{"train_examples": 101725, "inner_norm": false, "widths": [48, 96, 192], "projector_out": 1024, "projector_hidden_layers": 1, "shampoo_beta": 0.95, "max_precond_dim": 1024, "epochs": 17.1, "warmup_steps": 130}
Rows from block 10 of a small self-supervised image encoder, named by matrix and row number. Rows with one number belong to one neuron. Each number is 500 + 40 x the weight over its row's rms, rounded and kept within 0 to 999. All counts start at 0. Numbers have three digits each.
After each neuron's rows are labels from the 100 images, of 14848, where the neuron reaches its largest size: "responds to" is what is common among them. Only what is clearly more common there than usual is listed. The data: photos with spoken descriptions (Open Images, Localized Narratives). In brackets: how many of the 100.
# gate: MLP gate (model.blocks.10.mlp.gate.weight, 768x192), inputs 96-191
# fc1: MLP up (model.blocks.10.mlp.fc1.weight, 768x192), inputs 96-191
# fc2: MLP down (model.blocks.10.mlp.fc2.weight, 192x768, transposed), outputs 96-191

gate.583:512580515456557509494441452551484577556473546578525487493485504507544512507480496599568422457533491493536446499507476509438549542555476529547468556439495529412464580532472528509506490420520524490576565443402460518508517498491530496506492484499527472556558482524478423497552435479520455481
fc1.583:504571498507549491493427492590502591471460490552546509525528521500537474436506457530566505487508473518556487522500489522497552554581492531494491593454544527424489559474518517466534477458509506511604502492443477513542529546486512474511534449467555477474591512489491518475513496461475519534
fc2.583:522438481543554526406502479512445517427551524567462528509613467474480470510527477483508488520526529534450460497508500473545501569471456537495394567560506443492522468492497482387500443538511529458510498493442513540438466457525502520438510510544507417484529483481469491537546518462445524550
responds to: text has "sky" (76); text has "trees" (62); text has "buildings" (43); text has "grass" (28)

gate.115:540564451533464535545467606557433517513471494542573522526542565517526524444511478548522474427513478462487529523513488553497478505541503526490527544371561563487563488472522525508548510408473470565544508466445433488468471480435526491458486454481542490492591540513496496464423478515577554515
fc1.115:470413494496539483501594468427525491476532494431493478470490460484474505552519497424438497480524538505505445474516552498496497467490523481513491492594471499524480530543499502556513499539492472527499463520610596455518552537505484546587511558497515447533413503480524572532511541462465519546
fc2.115:518523456504434514490507492451449447535512479499486576502481481474464508538498444476537507452494469472481516487534517540548505521592450557447534423438507512510593441528387473512442421452476541527420473532539477470523485497489492523566452501490498508422464462466503555458481497518557439498
responds to: text has "buildings" (28)

gate.8:491567494537491470431441550477536555589522537476562540514526425519476481498472506555502474514506484403558560480584577563460493577513471462530536463488485482550502494473510453457462486397521558570591529464528504499523457489501521545505460502506515535528565495460478456518505510538522578522
fc1.8:463563582454484498489494490502547489443436504514480469574511482513498471479408502519514473447482450505493583428504470487524516491502489452479543533504536525430446522448501475464485520501496560477471554488557565493547504504533497525529515456461529555488535528482458566467456489438485537582
fc2.8:546498519447507530535449481498516479452449494492545430530524499502635476436539534488489513515491463558484478527428508510631483414465526474529473527509522525549480517460471491506458548465572513468499446557515514453482554540494495424498474469453523518510509496517559486488475534480507570511
responds to: text has "buildings" (28); text has "road" (26)

gate.503:520471416481433488451526522472401541441483484516524491474539452511491582478551507529459527454444464484500530462496443501478634489473510533492535542519561532502514481547466555519462509451512570578500508528458465552462480505483544507467513482485453486411488502545479536537540581517463459528
fc1.503:492457456490506461572498527504430474434490509476549538499526419515551484492565487459423508474504499433490554424565443525459588493425589542511492519460516520466552479536472506506463512602451549522479530506471499560510463477392539484445522458500539470491486515528497482568533522547453508548
fc2.503:442504488467575454515499553541467540459414520449511451477534411486548495583555549461551577440524496493541544519482473465503557501463530510497516464542473540526568486455559478517466525603406533444550503489474503527470542544473531454515483514509484516548504536480501460539543391471504536502
responds to: text has "wearing" (31)

gate.632:544474608486525446531510521554483502500461554498485513532497550485472502429473467483556479539513527498454452504499482487516507507449466473438569514455412543502497489482452540509563495530482494548576518495526518490532540477466400507508468569497488558582503508511513482473489496523503458457
fc1.632:497482433513466477391519485405501508494557423497521485487526477468503540538493559490500452466444463499519479489464530506453509506548555449558508478524521525519508477506506454527481493498463477456438517473459476542492460546529547476498434454483519438433537446491441471516500508483510569560
fc2.632:553499494386426509515522496508521491536489505510480418448509520461561456473594555518540492474541452503540523519512479532500511514540559432566527576494590484507467510544473455529490519478514474485524465520494547476515473528478460467477481522528580506429529433527472475517507492521497551530
responds to: text has "sky" (53)

gate.28:512581583477520478491460465507499477475458480489518476528536410485514539510509525511527511550541540487509446436525420586536439473515523514413481543603508437495402469508566528460472499477569471446489541565495590480454558475439535511578490467474469476472465539558600536540485501533534479448
fc1.28:464423422522509466500488533477542482476521492505529535519529474521444519477518542450485474547469433496474567463525545442500553567455439511498471478493483414430544483458477449497594470483567530534484461460522453507517423504568443516403496529486504576484552470477472487573499566517417508537
fc2.28:537557490518573473555462523523499491435533505560478522464506501499579565494506537485512500486514464550463521511482475555530468454487504500408498486446486509559423502479519561493476468547593497502524511522489505455486502456508508524481480484537543480503475541439509523505526524506547502503
responds to: text has "woman" (27)

gate.192:491548451550433421480477513506539555503469573512520482510457487473500477452447570478470534515553482541494588481515525483460533423464444497499508546558553608460522504553483479516512435447491503495464516552482579461540511522579522504451484530506529476432535508493457486513509504486530555473
fc1.192:541416518399542577547578520454476442541520495472511487459535532508481523519493478525531479507499467529480376537468501522451482507470541482531488509435478465496528490479543454455479520534504446487558486486473503516466592454475526469596467477464405484554434553502554565507529430474483441459
fc2.192:486513500455481490528486563502464418537474443498457495483475533454516534516455522392531503451568508530453417555516410559454507462487563572488501556506399447537501478456508496522445552565541498475478484494541446526568559476488541507565523454527485524469457535530484553518526470507489508498
responds to: text has "people" (43)

gate.592:506463544490485434497496452531430516489456502560476483534566453519432485571495521521552497489480495463440521436587518553571539451424475522539480512485555543557444473450515506519481482514545532505487544472521501538501515580453510450483464462524471499399549496477536536486483461492450479504
fc1.592:501478525491442516480492486517539446564507480521504400507522431442499543550471473499485446522391559543574532410476448489452498553546515535508456472541572482456541465421428467533529489471494505552459471506524488548484490493452546506531536530509514485548481580616516501535421466501470502481
fc2.592:540536581527539462478538514487540475465473487492537484520508525407482460456414518530562471475489507515465464433536427523573471467490525557515497587494520486513431452557477504447462469492551476521532502586517544589476485506550513504511446430480456512464513433444542520493562518426457496469
responds to: text has "wall" (45); text has "people" (43); text has "sitting" (35); text has "chairs" (26)

gate.241:470523504498584531469451486542476498541467531517445555470498534470501541492481454581512510476541616531504445494430453536538568491553484483444559442497453437476571477445495535489535509512577474451495452532417513518452544447475489484510444505552475578565506540442436515542501468510527462503
fc1.241:547519489460456529436513480504522484454519470535511471533466532542512434503516556449458521577483366478471556442565566498383482569478486491503532518534491475492409530511462495487455479460434462527449522471566503536536473521494501481458483478452528428432533514471575514467523496474401598534
fc2.241:490552551518533587487516519561469547487481543558355512520483525406516436473489468526418520531502502521465484454451547488483513562559504539491513528526511496507469471499555525517526469514525565511444485475443550520558399546493518514502462468590564462486487578503546575535487463450512473548
responds to: text has "screen" (25)

gate.40:481492509503513529483471484556463492522513528482397491530499489475474499471546523521588500530539466546466437518490564478477502499462450522551524546480463487463502544489528402453472490507457560508498478462556584485446498462563422449507492436513518450509470462532470508491545533458440502500
fc1.40:483527402473454471503516527498526570493503531507596510514467507544491492509469496535425454493430509520490584460508436505539552490479504464491473468498533501480474433529494598487463500514433503498576517529453478536580530586448512546459431488396478470458528483519476419449432495477543515566
fc2.40:556527525482554519493487498414483473492564439562491592445507586442508512498513539580437435420503519558503418555437530506538484505538551536476478516473484525452479484475482530497440517537491491511474507501507502522415480469496521509516542446467433550507423526507522460511552480514492537457
responds to: text has "standing" (64); text has "people" (56); text has "wearing" (30); text has "group" (25)

gate.601:444508463533582530509518500430541538536492507520487562464478441547499541427526470545451516524455522496554490565559511465568574508488520524501501464503531518455475568514460454499473513522440470498509472560559445538518479554481478467536512420493495515483463464545574451499465527510568493428
fc1.601:455526446500519525506515523476538547513505592576474576502483497550459525401506454479472529536438524448563503523585538463508589512487541615525460412515517548439460520510435450539493530517492469486520510519467529520483420502468464509522487396542504552462510562561565422529512465529515541471
fc2.601:537496438534495490505536434472424511570519507474539461571560519553578461472533532442548467473478476472521508517467534477463534499498528530516497543542561527523503534535421459532416495450536503424464534510531548542468553416495485469455468529558483557522502534453411474505500504442504468583
responds to: text has "wall" (45)

gate.215:539470515535501527568489476470493510512453495490476416529469485553461542513421550558476493501468493522481461494498526507521563508565500531547534533528550506506516490422538499557482439444456453529435447514439478485446468495447545466525555566536525540474543573493479460556531537503496498492
fc1.215:479552487479495429460485527512493500490503521510519532467558461541555455454580456490467469514448483467492528510530502510482413464523484442454477521545515520454517436520483509470463537504498474478541558481587537449516464459535415528490535460452458476565471408483464553501430528453495512478
fc2.215:469513455539493536453482538380408514512475420544595402510466546506527507490447502503484478467463543509549540498494511478503520545510558526569521484509458576554549431516511495522513479426470382496517466507485509487528491491543484490517523456505465487485486564390517494503463439432449466555
responds to: text has "standing" (52); text has "people" (43)

gate.691:496486521538584566438504508511470552477506512505488474513440445552508512553541539403456464471533522486536476470473468527536597466512504542480547593515448546545472476495475475540485492553558572441468442522487498506507542401447488511461546483511477503496545457514505478428568473553520482534
fc1.691:468557462464490452569447503467498444495504518500538478475478528447481498421419430548522504506492503503443552551507499467456408509504533433494472418509554474489508493508503536495497478513526432531513536487503440446504467581579528485506490518480473480487475525509520464528348495439496521483
fc2.691:491475608455427549531501503466514516542534464501526545458442613482538518422520463454577476488483492456522565489512517468494444486563443578463470504450539441482525486489475475540536529413475470512564437555409501486532467509466580483528492516491513462482574523466452530503452494518458499501
responds to: text has "wearing" (34)

gate.562:486402404511472541455558546410408453464503477554460527495459498484520501490501531480526478518551494522436542434493522500506527429512529492444509524479490547541492559509494518577513512552462594439526538556460484504492496475441474498493503491514553426515432481496463500516512432496471416491
fc1.562:522475477483532461551500499568534464437481478533577477509491471466516505581507491544524532472513472510571498480559483547489531486478513443528563492535443518524502505524482492446538439460527485551492449491522543499501508453499605575477455514471414513538507456491508513479466472505471555490
fc2.562:498492439421494489576510469498499522436521498489454490476482468415535600506482512452526591502480556536511551461535510516527552449528483482531528502510462562435478488480482521490594483450432521446505560605449565484521526445524524493470492488531535531487481548526507519531456454461475591539
responds to: text has "buildings" (31)

gate.404:456491525536472427483528499393436508506537561499535443549516457519500514499492422494491516551526549541483555473560509545443457449494471522525524558505481480552502483572524443560426479565456477547553461451492461452523467474490451462470491488407519501488482530509566512474469490467478480497
fc1.404:447525535422481552461535554454571487457498565487577429520481536516497568540468475543439464541539509485471529525495533468451509521496551495479546542496479509514434450466539471462466480532468478446466551506534538473530480547471538483516476573478443477520417511525570484517401518505475446451
fc2.404:469441430494504512518566540466501511451377483514458498564492514452566455408543508528492481448545522517558464480539512516506537474514590474495512546468546459516504515617569489514521507485497507507528486538422391515472485468587548516518549504545470507470464490474456502493520529501470509546
responds to: text has "trees" (62); text has "sky" (55)

gate.11:459528496548500565505543480514494520487477474518559506570527516495487461497488464529555473508536470532544481414611514518529480492530497507526494542494494546490513559514435508441495425517549425437506473520516579527483419458479473483476503435510481518504448578518540549494584555449519538528
fc1.11:462529480468485487478560518499515524526488402433470480517537506476442566462559504486502540480546453507481496473535515490457556518495470523596472463527539507493485498457462458511560479469511496487485454530491483580520555511485536493540521466564500458458493507495472511539502490501458563491
fc2.11:512456481505481504549506431559504530504575502514444465520431486530517468521417563469497535434441552525545505476532622537450459407477452541532458449515490440511548495528458510497455489551531465545484483510455533572460557494553449533506488605435440511546554551511496526438499503532444513490
responds to: text has "sky" (56)

gate.751:562535528436528475476495559526577547504469507516479414507513593528535516539523518496529531463537523566524465534544534492488575593541532437536466479505434499515474482510493441518512521462559471471504478448490570562545459481517436410480542457532500467508441440501519520538482525475458571512
fc1.751:544570545460507491496485542488542490559468559570488424543508531480574536512558543539513527485511496515468493532579540513514544567507481467531503411480465487532443504490528446528583491470534470439493444545481461555538531498539449404490538464518485454476532523562483526465452553495512541480
fc2.751:488469475424487506418484452503482473435538520535469535476512447474509455573517466467555509527505545513523461451502482521488497498491536535499489498437484544481447470546525430501497512485521510512411433542510413426539473512507462461490411610566544517452522558459498464531506476556467498476
responds to: text has "grass" (26)

gate.738:492502544491543498450460464545533462515484467512491536537547601540442465573500461448444424459524499477535482540545523514476465498507530524453484490456543438516463564501503445529483524530527519513514445500561544484503508502447459556469508450492447452471541514458424521469498511525553471431
fc1.738:484482466443436536525438493524466555536525510510472510448516423490520498458489540555606489519479467486528565492481531516596518468487474498538529477574437486516451471509532538518451524467479468541475560532507471480462478545518508537495557584493525548533478476522567440558466575449468482538
fc2.738:483508504505467484435513489574568462492472508546545527520586529527465533552584474430549517484492497514467577409547493473449599511471541512495587532488430544463436513543509453576492482573516524480500504524465493482495462500529498536511478404493432537514473448508442436437508520460446480446
responds to: text has "water" (25)

gate.557:491534447547470503475502477566492493532514503619516532512493477523536499508627463444496521477523508484453486584464570459449494512510534512504549482523533510452558526499559418440542480496559512454420473506550582477457482485502438483499517436478477471446490516462521520493540492422451551442
fc1.557:503498523511474424505522557435511517509457557512448513467534490508497523502575527442455509514475470527553570533430516485498471520562499416527550459552509542419514492538569455451527518488541489464466474510517521504505490536558479491544459538488529454513471481506514482509558517413463522470
fc2.557:527555515511509524460481489452419443479455498496534452509511426425563412424494473516546483471518404517446508501526534512572514494492526604437480487476491471531391522440528468539477532488511505468514496491499505441457477429527469511480522440504464538576532494493507508537529565480495540493
responds to: text has "trees" (62)

gate.68:487545487417534491441452451517476574460473518485561534527511525457499552600527429515537517510547481446457532522493446546480564464519515477503519493456542500514526474571536486520502558455459442490534530458496507498518561455512480516541537485491430485485515486560538472496531572511509519454
fc1.68:489563471415533434478448425538489567454461561476577573509544475433511558585539439489554520523569468442456492547457438542493540451514522479482498512452526487495519476547554478501547557505472431480508480462518502502470528483498460538514519516545489481481478495537496467482503570534509506433
fc2.68:472482494546464444500537493519491473544483559470459493426473419498448525450532496519517556545453531496498511509488532476482436573492481470533480564533523521523502415516450508518481447495540476474410500533545515546515494497527492510540423496540511555501493447480528600492453514509512501453
responds to: text has "woman" (28)

gate.447:447436561475602456506459575551524524473454524493434455505483497471491503468536549439524501544513483555497494479481455457514474502473500529514495464477478547477437491462456535515538453560480531560453485486491457499463525412458477474546529498461517446453484480495501481478489461452492444462
fc1.447:511526457489439513468623441456440511507533496484590457472554421465498494547552521578429516428525490468423470472492510484514499453473518492499457495444483482482533489528503498488505541516461476489535527439517472476519434561554528488439510489499429519514476482465431456516531566533462517499
fc2.447:464545508459528534478454490536485442458470509479444573505479519472473483536577516504459481502459488502416473577513516489468524545487467469522453491463563469504456447469480511480489448487492530539515494449478435489466486471477441538517447599586526480446485585446497528503477446539551534452
responds to: text has "sky" (53)

gate.423:514561525528504524424529515434462568439485563556506515524536485489532521492553497511540492549381492545549506567481493464449481556482488408507501474466507497469486586454581496484562502425565480453463446498496427540520580513412473510464443448496495433518478527435484432508495459523517553464
fc1.423:521557494539539506530511500436453551499502557558518555489477484563540546489511489479547477532341462504495504548543484464490521531468526449474482558510483451490509561523550498529531531505496462435461482470529426532484542492425437468520523469473491498558507511403466392543462517496550473518
fc2.423:470432518471482537513509520471560469523536482560514537491500487432512497485458543498507498518441566527424492411454518486500416468469483512455517499489473542524501565531547526446498498560521467498619561532456504522560559481440540488486403550528508513524510453535576500477506519491520478531
responds to: text has "wall" (44); text has "table" (35); text has "sitting" (33)

gate.664:512501524477472559533534517410478505573462508503543509492483369528494519471475517467513533460488546494531433470572464476540517502456538573565418486535510527528477509460515501534565492484514518498428474494556500553461462532456453485619547522516459429472490501438488471490502447526495508455
fc1.664:501446504480485476542514484569545514421458445448501505475419608467458545487484490512471545505556586491470462603433455510481484474565469525466600491537491468511518492558494564586457482524502469465480588504530556518446480578582519491461481434457502461492543535480504491557514460480433481528
fc2.664:500556510521485535449492479545441475492527519481448478492565472556538460481502518473494504475545471496501478490458554515507596479560578470557539523414467538450473531468425480503448557465437470498484416516484579395527472564561496490478591477581430485503586526421463523516474484466546559510
responds to: text has "sitting" (35)

gate.297:523485558475470494535480482533471535474446442527523472494570567512445538537518536524509472468558505523498444493495467496490460439536513451542507522514488470494552446514476556595518427518444485526494434472527554485478563563509462510507460509512519561466543483473440432470468567539578475486
fc1.297:458563432569554523528488575459543516512509499421446505500455488473562536571518508515454502472499473505474536523494546475472521499479441467443440481459440516556452511544443484476525527512506527475514532514554485534525464437524588463549481453545486512557549541439494539533472492477446532500
fc2.297:518521437505527557485475532449465498484476572458555495501449467494468494499462471436471488461457511476490499573426431596501440556499504476510449479600456433561529507515520455518528505474541587525517496486527488518554472453484552564550420492475522560481448551447550569482482530499527593474
responds to: text has "sky" (70); text has "trees" (62)

gate.18:505490482443445503533500475518528515459486491480469507480486548494508503459565518476571535550432481517555479483446513484487520523436578512540425522469533502400493549511501486508533538479543513487496474486461524515515444493488481543492428513473507542431515451498486522498574582503457513475
fc1.18:542419511593525505523447523510421560516499493459464494526456503510518522465496488531561453512522533488525469470499501424471507446521505492499537480525460460490518481584520518485544433477467484574558505440481604505500522495566497560468495534481530449520490611467469439517403556506498510466
fc2.18:487479576518508427528497508550461550561454488495574497450471554590525549487450476550485533459563483476536553551459570518560468552519471563427527546518551488493553495510546492529428546500494497508448466504502514496468463441459439589528484496407473529542496491528430474520479475504449475481
responds to: text has "wall" (58); text has "sitting" (48); text has "people" (45); text has "table" (43)

gate.457:494501467495475495468494490513572521474476495534492558539558409518532580478558471544559475520498488513516456526494508524471546540527449553494505603537524508492453482455500515547543555513545473472493470519533486437485501503508519492517513481495564499524584478587518484524478494491532485605
fc1.457:503576509546504450524500494522473513505517520504531441502508549478474494490477534442481498503526506523523530489498402472484473498479468501484487480474457490537534548541468460494424484415486535556571584546443411603485479478436512531473479565495485539515540511422462537496552552483518498448
fc2.457:476540599483528490541517510466529509428520454479432540556514513443461510516531475504535477537561495525469472570489529534454530572495545496513501526487510574500495499480518426394450561478496493505504468542492483539455493522449436467435505527500454470454529499550564502542539500517502555512
responds to: text has "people" (43)

gate.304:525513529478479476499484478484510533497447526380555526542528484452516486524439564449554503521500592469478457439523505558437474490408507552489553507552524491488496446499467561543557506560563484484561440442493513477601526485496512504460487456443529494472501521547498463459445452507497484509
fc1.304:502514450467485466566505527511457518465536470583447454457523498537492531482553461473455495466513469506499537551470451415605549516487464493566451455422452558575479543498486514490467524502459506509442572515501431518427562492485469479505475579505447507539515491415555540518564509508492488485
fc2.304:464500496492552452536440554558478461508457483559471527567489543423502531493482467540428470507516504469529510464557495514441459519447484477482555448526488482452410403479497515480441511539463498510479501518505521499490517520522501473547517426501471494580544442481526474508471542480501548582
responds to: text has "wall" (44); text has "two" (33); text has "table" (31)

gate.425:471509512495535553514499502471468488459459469474421545523531484478477519576533515467521477529517450529478534408556557452504500494482533469472524503546492465457482523526531460460525517501562539536520570515471560465478542528485517499520486497501502523545427531515606534455548521454591520460
fc1.425:540466520498440503504536477561491473548504587431554467493524502510516448491478559530473578526498540469489454528456470512488464500449496527499418530437489559501542524500432569546536416494449496527509424492534415489547509497533500487526522542473519508477560469483462504465481536504538462479
fc2.425:444535421536547533542499510597491473486541458469427461480458485514451545492494452486519521500522493498468490487519518497534529435486469525527427533520518503518468542550494470497499557525464452571435442494514500539449449522493531485582492528457466534499484461459487529465461449474475451484
responds to: text has "trees" (72); text has "sky" (66); text has "grass" (35)

gate.571:538482515460484458451506473542489461496510507527555517487533500485530538545491439532511483489420524549497400541554481523522622529503498502489490429497481599495450477515483502440512479524481475460532464499527542479457575490578418523563508482487552444520474412513553571455511468485451433498
fc1.571:515461516489470478470497528573522399480531474557515502496571502504498504573487446500531496443490509523460397494543494484507570515488510532475445421476481571479490486541437504397504467532460449498500432475553545518494553461504457504547523460473541467502488436435468562451498488487511477516
fc2.571:477499493519541467522480419528423497548490474516567511495492480505537517462466516532505469470555438501512541507559515507559493521499466524484508544484506424464449482525549485531477486545496529571545461459419532478518470478423448427527490474571457486566495504503513475540465489432460467448
responds to: text has "buildings" (27)

gate.27:470476518502620472594499420477549498503426493458535546520533531573488507419560476513494505574445550492504543479572501440491527500542504536521533459496513521518434463492525489476515525466482523486471469534503486494520477552501495532501510464599478450534465445524520582456444512452426507496
fc1.27:472491415502415582465529528523494433440579501535539456476463510444486524517454516490516495458479462541508476515465487510518552474504490517481521515496463473494562519499492447489482457475495460554517503455532476472492530452531478431479539458478553516503527565497479443515468494496542449544
fc2.27:527474588443482451533516510495509498448525566515587497512483549435491525518494499512453434465478515497525462511527525477511481494497421491462487467445493510491467531504414553497489488572514464507553446427471445522516524489518489531515516525589547526574535454533446515546520514487579471543
responds to: text has "sitting" (33)

gate.142:458562524480447505552512498504535468538478456564525525489510523495478508575524475504464494498369482546526494492551541477500416557492528492515446496492584456536511551400469485484535493539561559491463482474481471537433478499495446497598504497547461547428513504484500503467494456491513451516
fc1.142:499450517521546461537477526519524549550514550441465490545474472517528503443496533483540487539547512480514525515510503502473561482554505511502558519549485545466464454545518540514465514469441415513521466465573497464485509472512513539407519485432521503598561488509514502534466588460476519503
fc2.142:491478460474483431550483478610528487515527521460462472528515557578454573463528488548408456521573437491475450506524490512458461522546503515494529510497515543505467567537581483553467510487484521430497436543454514518469550504489510463484524497519474527554488503420465542486474464488506453489
responds to: text has "people" (60); text has "standing" (51); text has "wall" (44); text has "sitting" (40)

gate.249:523508479452547522492503449514470542503446431436557473497490571492462473471486505532522482430576455526531521412506517571476473539534495511464479463456511527540445540494492551525500465494546459496519479494501518515530500367493474472489520585512552535470469486519437455531568497571467540473
fc1.249:493490492558445482504479540479505460520525426506560446497477435567538502484473466448505516511438485536478488526535453482482572462466487482493485548553495473515511440546489489484490528534536532499452499493534483581490483549508526532475504468507525556473455464534502629547425429435505481602
fc2.249:489554463520523494534580520454485496542437582451521454472547461512480581419517483550441458501476520480456492460523489528509557531440532520482580585539602456492468482503488515437538472487511513445539535443562466536495448590526460529474510501563452532503466425519511556490471510529569471516
responds to: text has "grass" (31)

gate.651:474500505460569488506539491500463476437482545511451569521530449527511454520591544461476550551460549458502486480474503521553516494503579451537597550454518494515582495518555531512464514570482526460524506484524540507510524577483429434538564533541448470498512523495523485467530509542562461520
fc1.651:479564519458507471498506513498492519424483463510535513506511436499494566490577497577562495492437488519539533462510552521406529460531423528415467479517512528499448491565477503471455486411498510469436456545416448519524458364514486486470426482469528502587538426548532514467498481492495495487
fc2.651:506527414523467552522458508479498483498491533533599540525394467434462435516427505538516514532481493501509488501494453487509499475477488472559474519531497453474483515467574458481544455467508435492488477495508470473528532492494527529460487462538567522499448536460493476510472478525467526439
responds to: text has "trees" (86); text has "sky" (51); text has "grass" (33); text has "plants" (30)

gate.681:506499475434551493471500437470419536586493492438442494546542480501523483489472483505501554490550509447495534406435553527543452490493525483500481540532481503427502556592487466460473522513460499526550572558466484473475509475472551473492497449430542562525496505497444469484545520528501608487
fc1.681:480522447536462496518430533575531474509536535600526506498559495490490498509551472534492493473543502497471497519530480508544554531507477528520480468519477491517491430507544549516516544514537516562442549423497558533491506541530438535444493487478527480505562529529506546534470519482496454440
fc2.681:525484468428566477517533523503542487494526456527467652518556488499526506470484467451517535464494507462494508544567510540486480468473565456540511504532513502469483543466530572552473523543541477463450524397580468523533436536492464498521496476517489481440476435484531503534469561466529518504
responds to: text has "grass" (31)

gate.733:521506533500514580547504550490472450445450468481519526551442484512546461431537557475473512487591468511527417568532600470496500528464472583498525529501507402453475530494562529476485419534503528476506452498508469469475520477506500516501463574535473491526518490553470571505501559516570498456
fc1.733:494495476507510507529429478467518496499523572541478470492552448522494518498543446448491496524448533498370494540500414547481606455450510440476497463499487540561512469520526420495538482474438551540454548507501528553445533473549529504471564413447508464499451548510451456475488502554397547486
fc2.733:482503499543555451491552537467488457510520481481585526551538576452556543477537456438478532464469517487547526578517537484481480502490542484522514474489514540471498568495477573521473490454482471516548481505477474499558500447525452452465480498415436508534573535455546510547477455495577491417
responds to: text has "standing" (54); text has "people" (49)

gate.64:446527501576497532429478512514503472507538515519484511498524495500526545526469504433478591449506545502527509501442501495492436546441467508504482564512471445510509451480441498494507482488548478476491571504544593456496478459473463459486494435475561513427495455469475540563536499490446435496
fc1.64:522458496423498399582496550489492475541487487435426516469499524470469487470512457558469465512500467556442461499466540536487487436582530447519499471490509536489483492504484596506470509471453493548545427459442444477473531515487515586483453595408469481504511536526533504522453459509497466411
fc2.64:459424535524442420488450515453538437466474523508481476544538457467502471487471470507509411520413523491409494449498524469477524492558546502508478512505509563479461518487575503476500496478463434488541483491465540452540439509479484540461558455488422442437510503574500478531480392487479463444
responds to: text has "grass" (31); text has "plants" (31)

gate.538:458451551581499444518497498486460482484494502541451482456561530565516511506469412487423497556492485502479563411545458473510441448495532504498508584488541434446463535560477543532466477467537523529498517430447471537492555545443493416471597455487486584482489484529508594451454514521473436557
fc1.538:454510518487515486469491500595472522519478452522511482491500530544523546498452488527479515514500521471484571382509538541470463513482491456483445549521513486445437551554472478476454472507531594564554485419475503547457501493541543485477539492524545525496479535540592576473480493515491419519
fc2.538:481512554580557482453455454485399477463417546538538517482486498496528485473474476480434405504498577493479478367437492513565440549448469508524516477445504530448434521534489476475465445428534493518412494496436493494458507530506526528512524424570461536574462463469484495439498552486544471481
responds to: text has "trees" (68); text has "sky" (63); text has "buildings" (34)

gate.424:480426506523568553507507472521495503474475497480557416553544461493536458475529454429491497544489446522536557462539563473472569551486501484484554543559522495570538499470504503499480511499474469482514507512506560487519581471464449446467538421549511476481533512502492484517461454514596529501
fc1.424:464450488508560558456469498438466555482483506470529478507589490478469481470519466562477488533565512514521512480544498497479508545454450460512577596517462445515500537513505505471450506506477508507501479487478576471561502424497493466430530500530503496549504509480511476555508493537541542517
fc2.424:519509537550488549534499488470524485538551520497534463493501530408438514466484486443518505536552463510472550569523451555519503469467495485531489522424464514460534377510481496482513460488520601515480465425517501524503569455509505544457587539563424522537481462465529429509537476443448556543
responds to: text has "water" (33)

gate.157:462535547488556529408545520487509535435525512471476490481502478522508524549521448443502491494446582482568474483456508483487492557528518472410478478482528481481532547533477514443513560524540565504485505518538559440487485435451415473489557473470605484487467481480540475505551484471570484509
fc1.157:474474457523474520486507491588500473506513459537475504455459626433543502458565571450445473489556441457462508491530490444451499447519478481554515633559601484535491455445495484551483468497442483539480476458509468489463555550473509483454405513481495546519563562543473538509461471583534424519
fc2.157:507504457538473502597559519458523524439486432438458540545466487571404534496490519526482482526486479561495481573463552508476532440542424514478517524540505462501508464451461472497585482416500505494432463468595395541497539536476493517516501495512501522426478465431437488423529495535501525488
responds to: text has "sky" (68); text has "trees" (63); text has "buildings" (37); text has "grass" (33)

gate.137:480468446480463529411559433417490455475519509596519496514499494492450525505547454535530562507412488502510497451503570482512545511454593477499488480454598458524528612406498511488536519499502551490545534510498473546504561586484513434554428490515483475433498552468421508428530461547531468492
fc1.137:509474445489496508512536454471577430452504493552482491505496492435492471493498467564526577452418514541577467505501574492514520533442564461489491491501554458516558573417461505489566546487507526517495519530516482530482564610453529460564477469526490511441495537493461530451482514510540487483
fc2.137:473480471520520489490550546507411520487438507496580539546527533493566488511483456467468423508482566440540479462453534506468514506479487513507527449495536401515459419558463472505489498525560442526515518465487460527471500405520513499469492518502606382522490542445598456538544513486496455466
responds to: text has "wall" (48); text has "people" (47); text has "sitting" (37); text has "table" (34)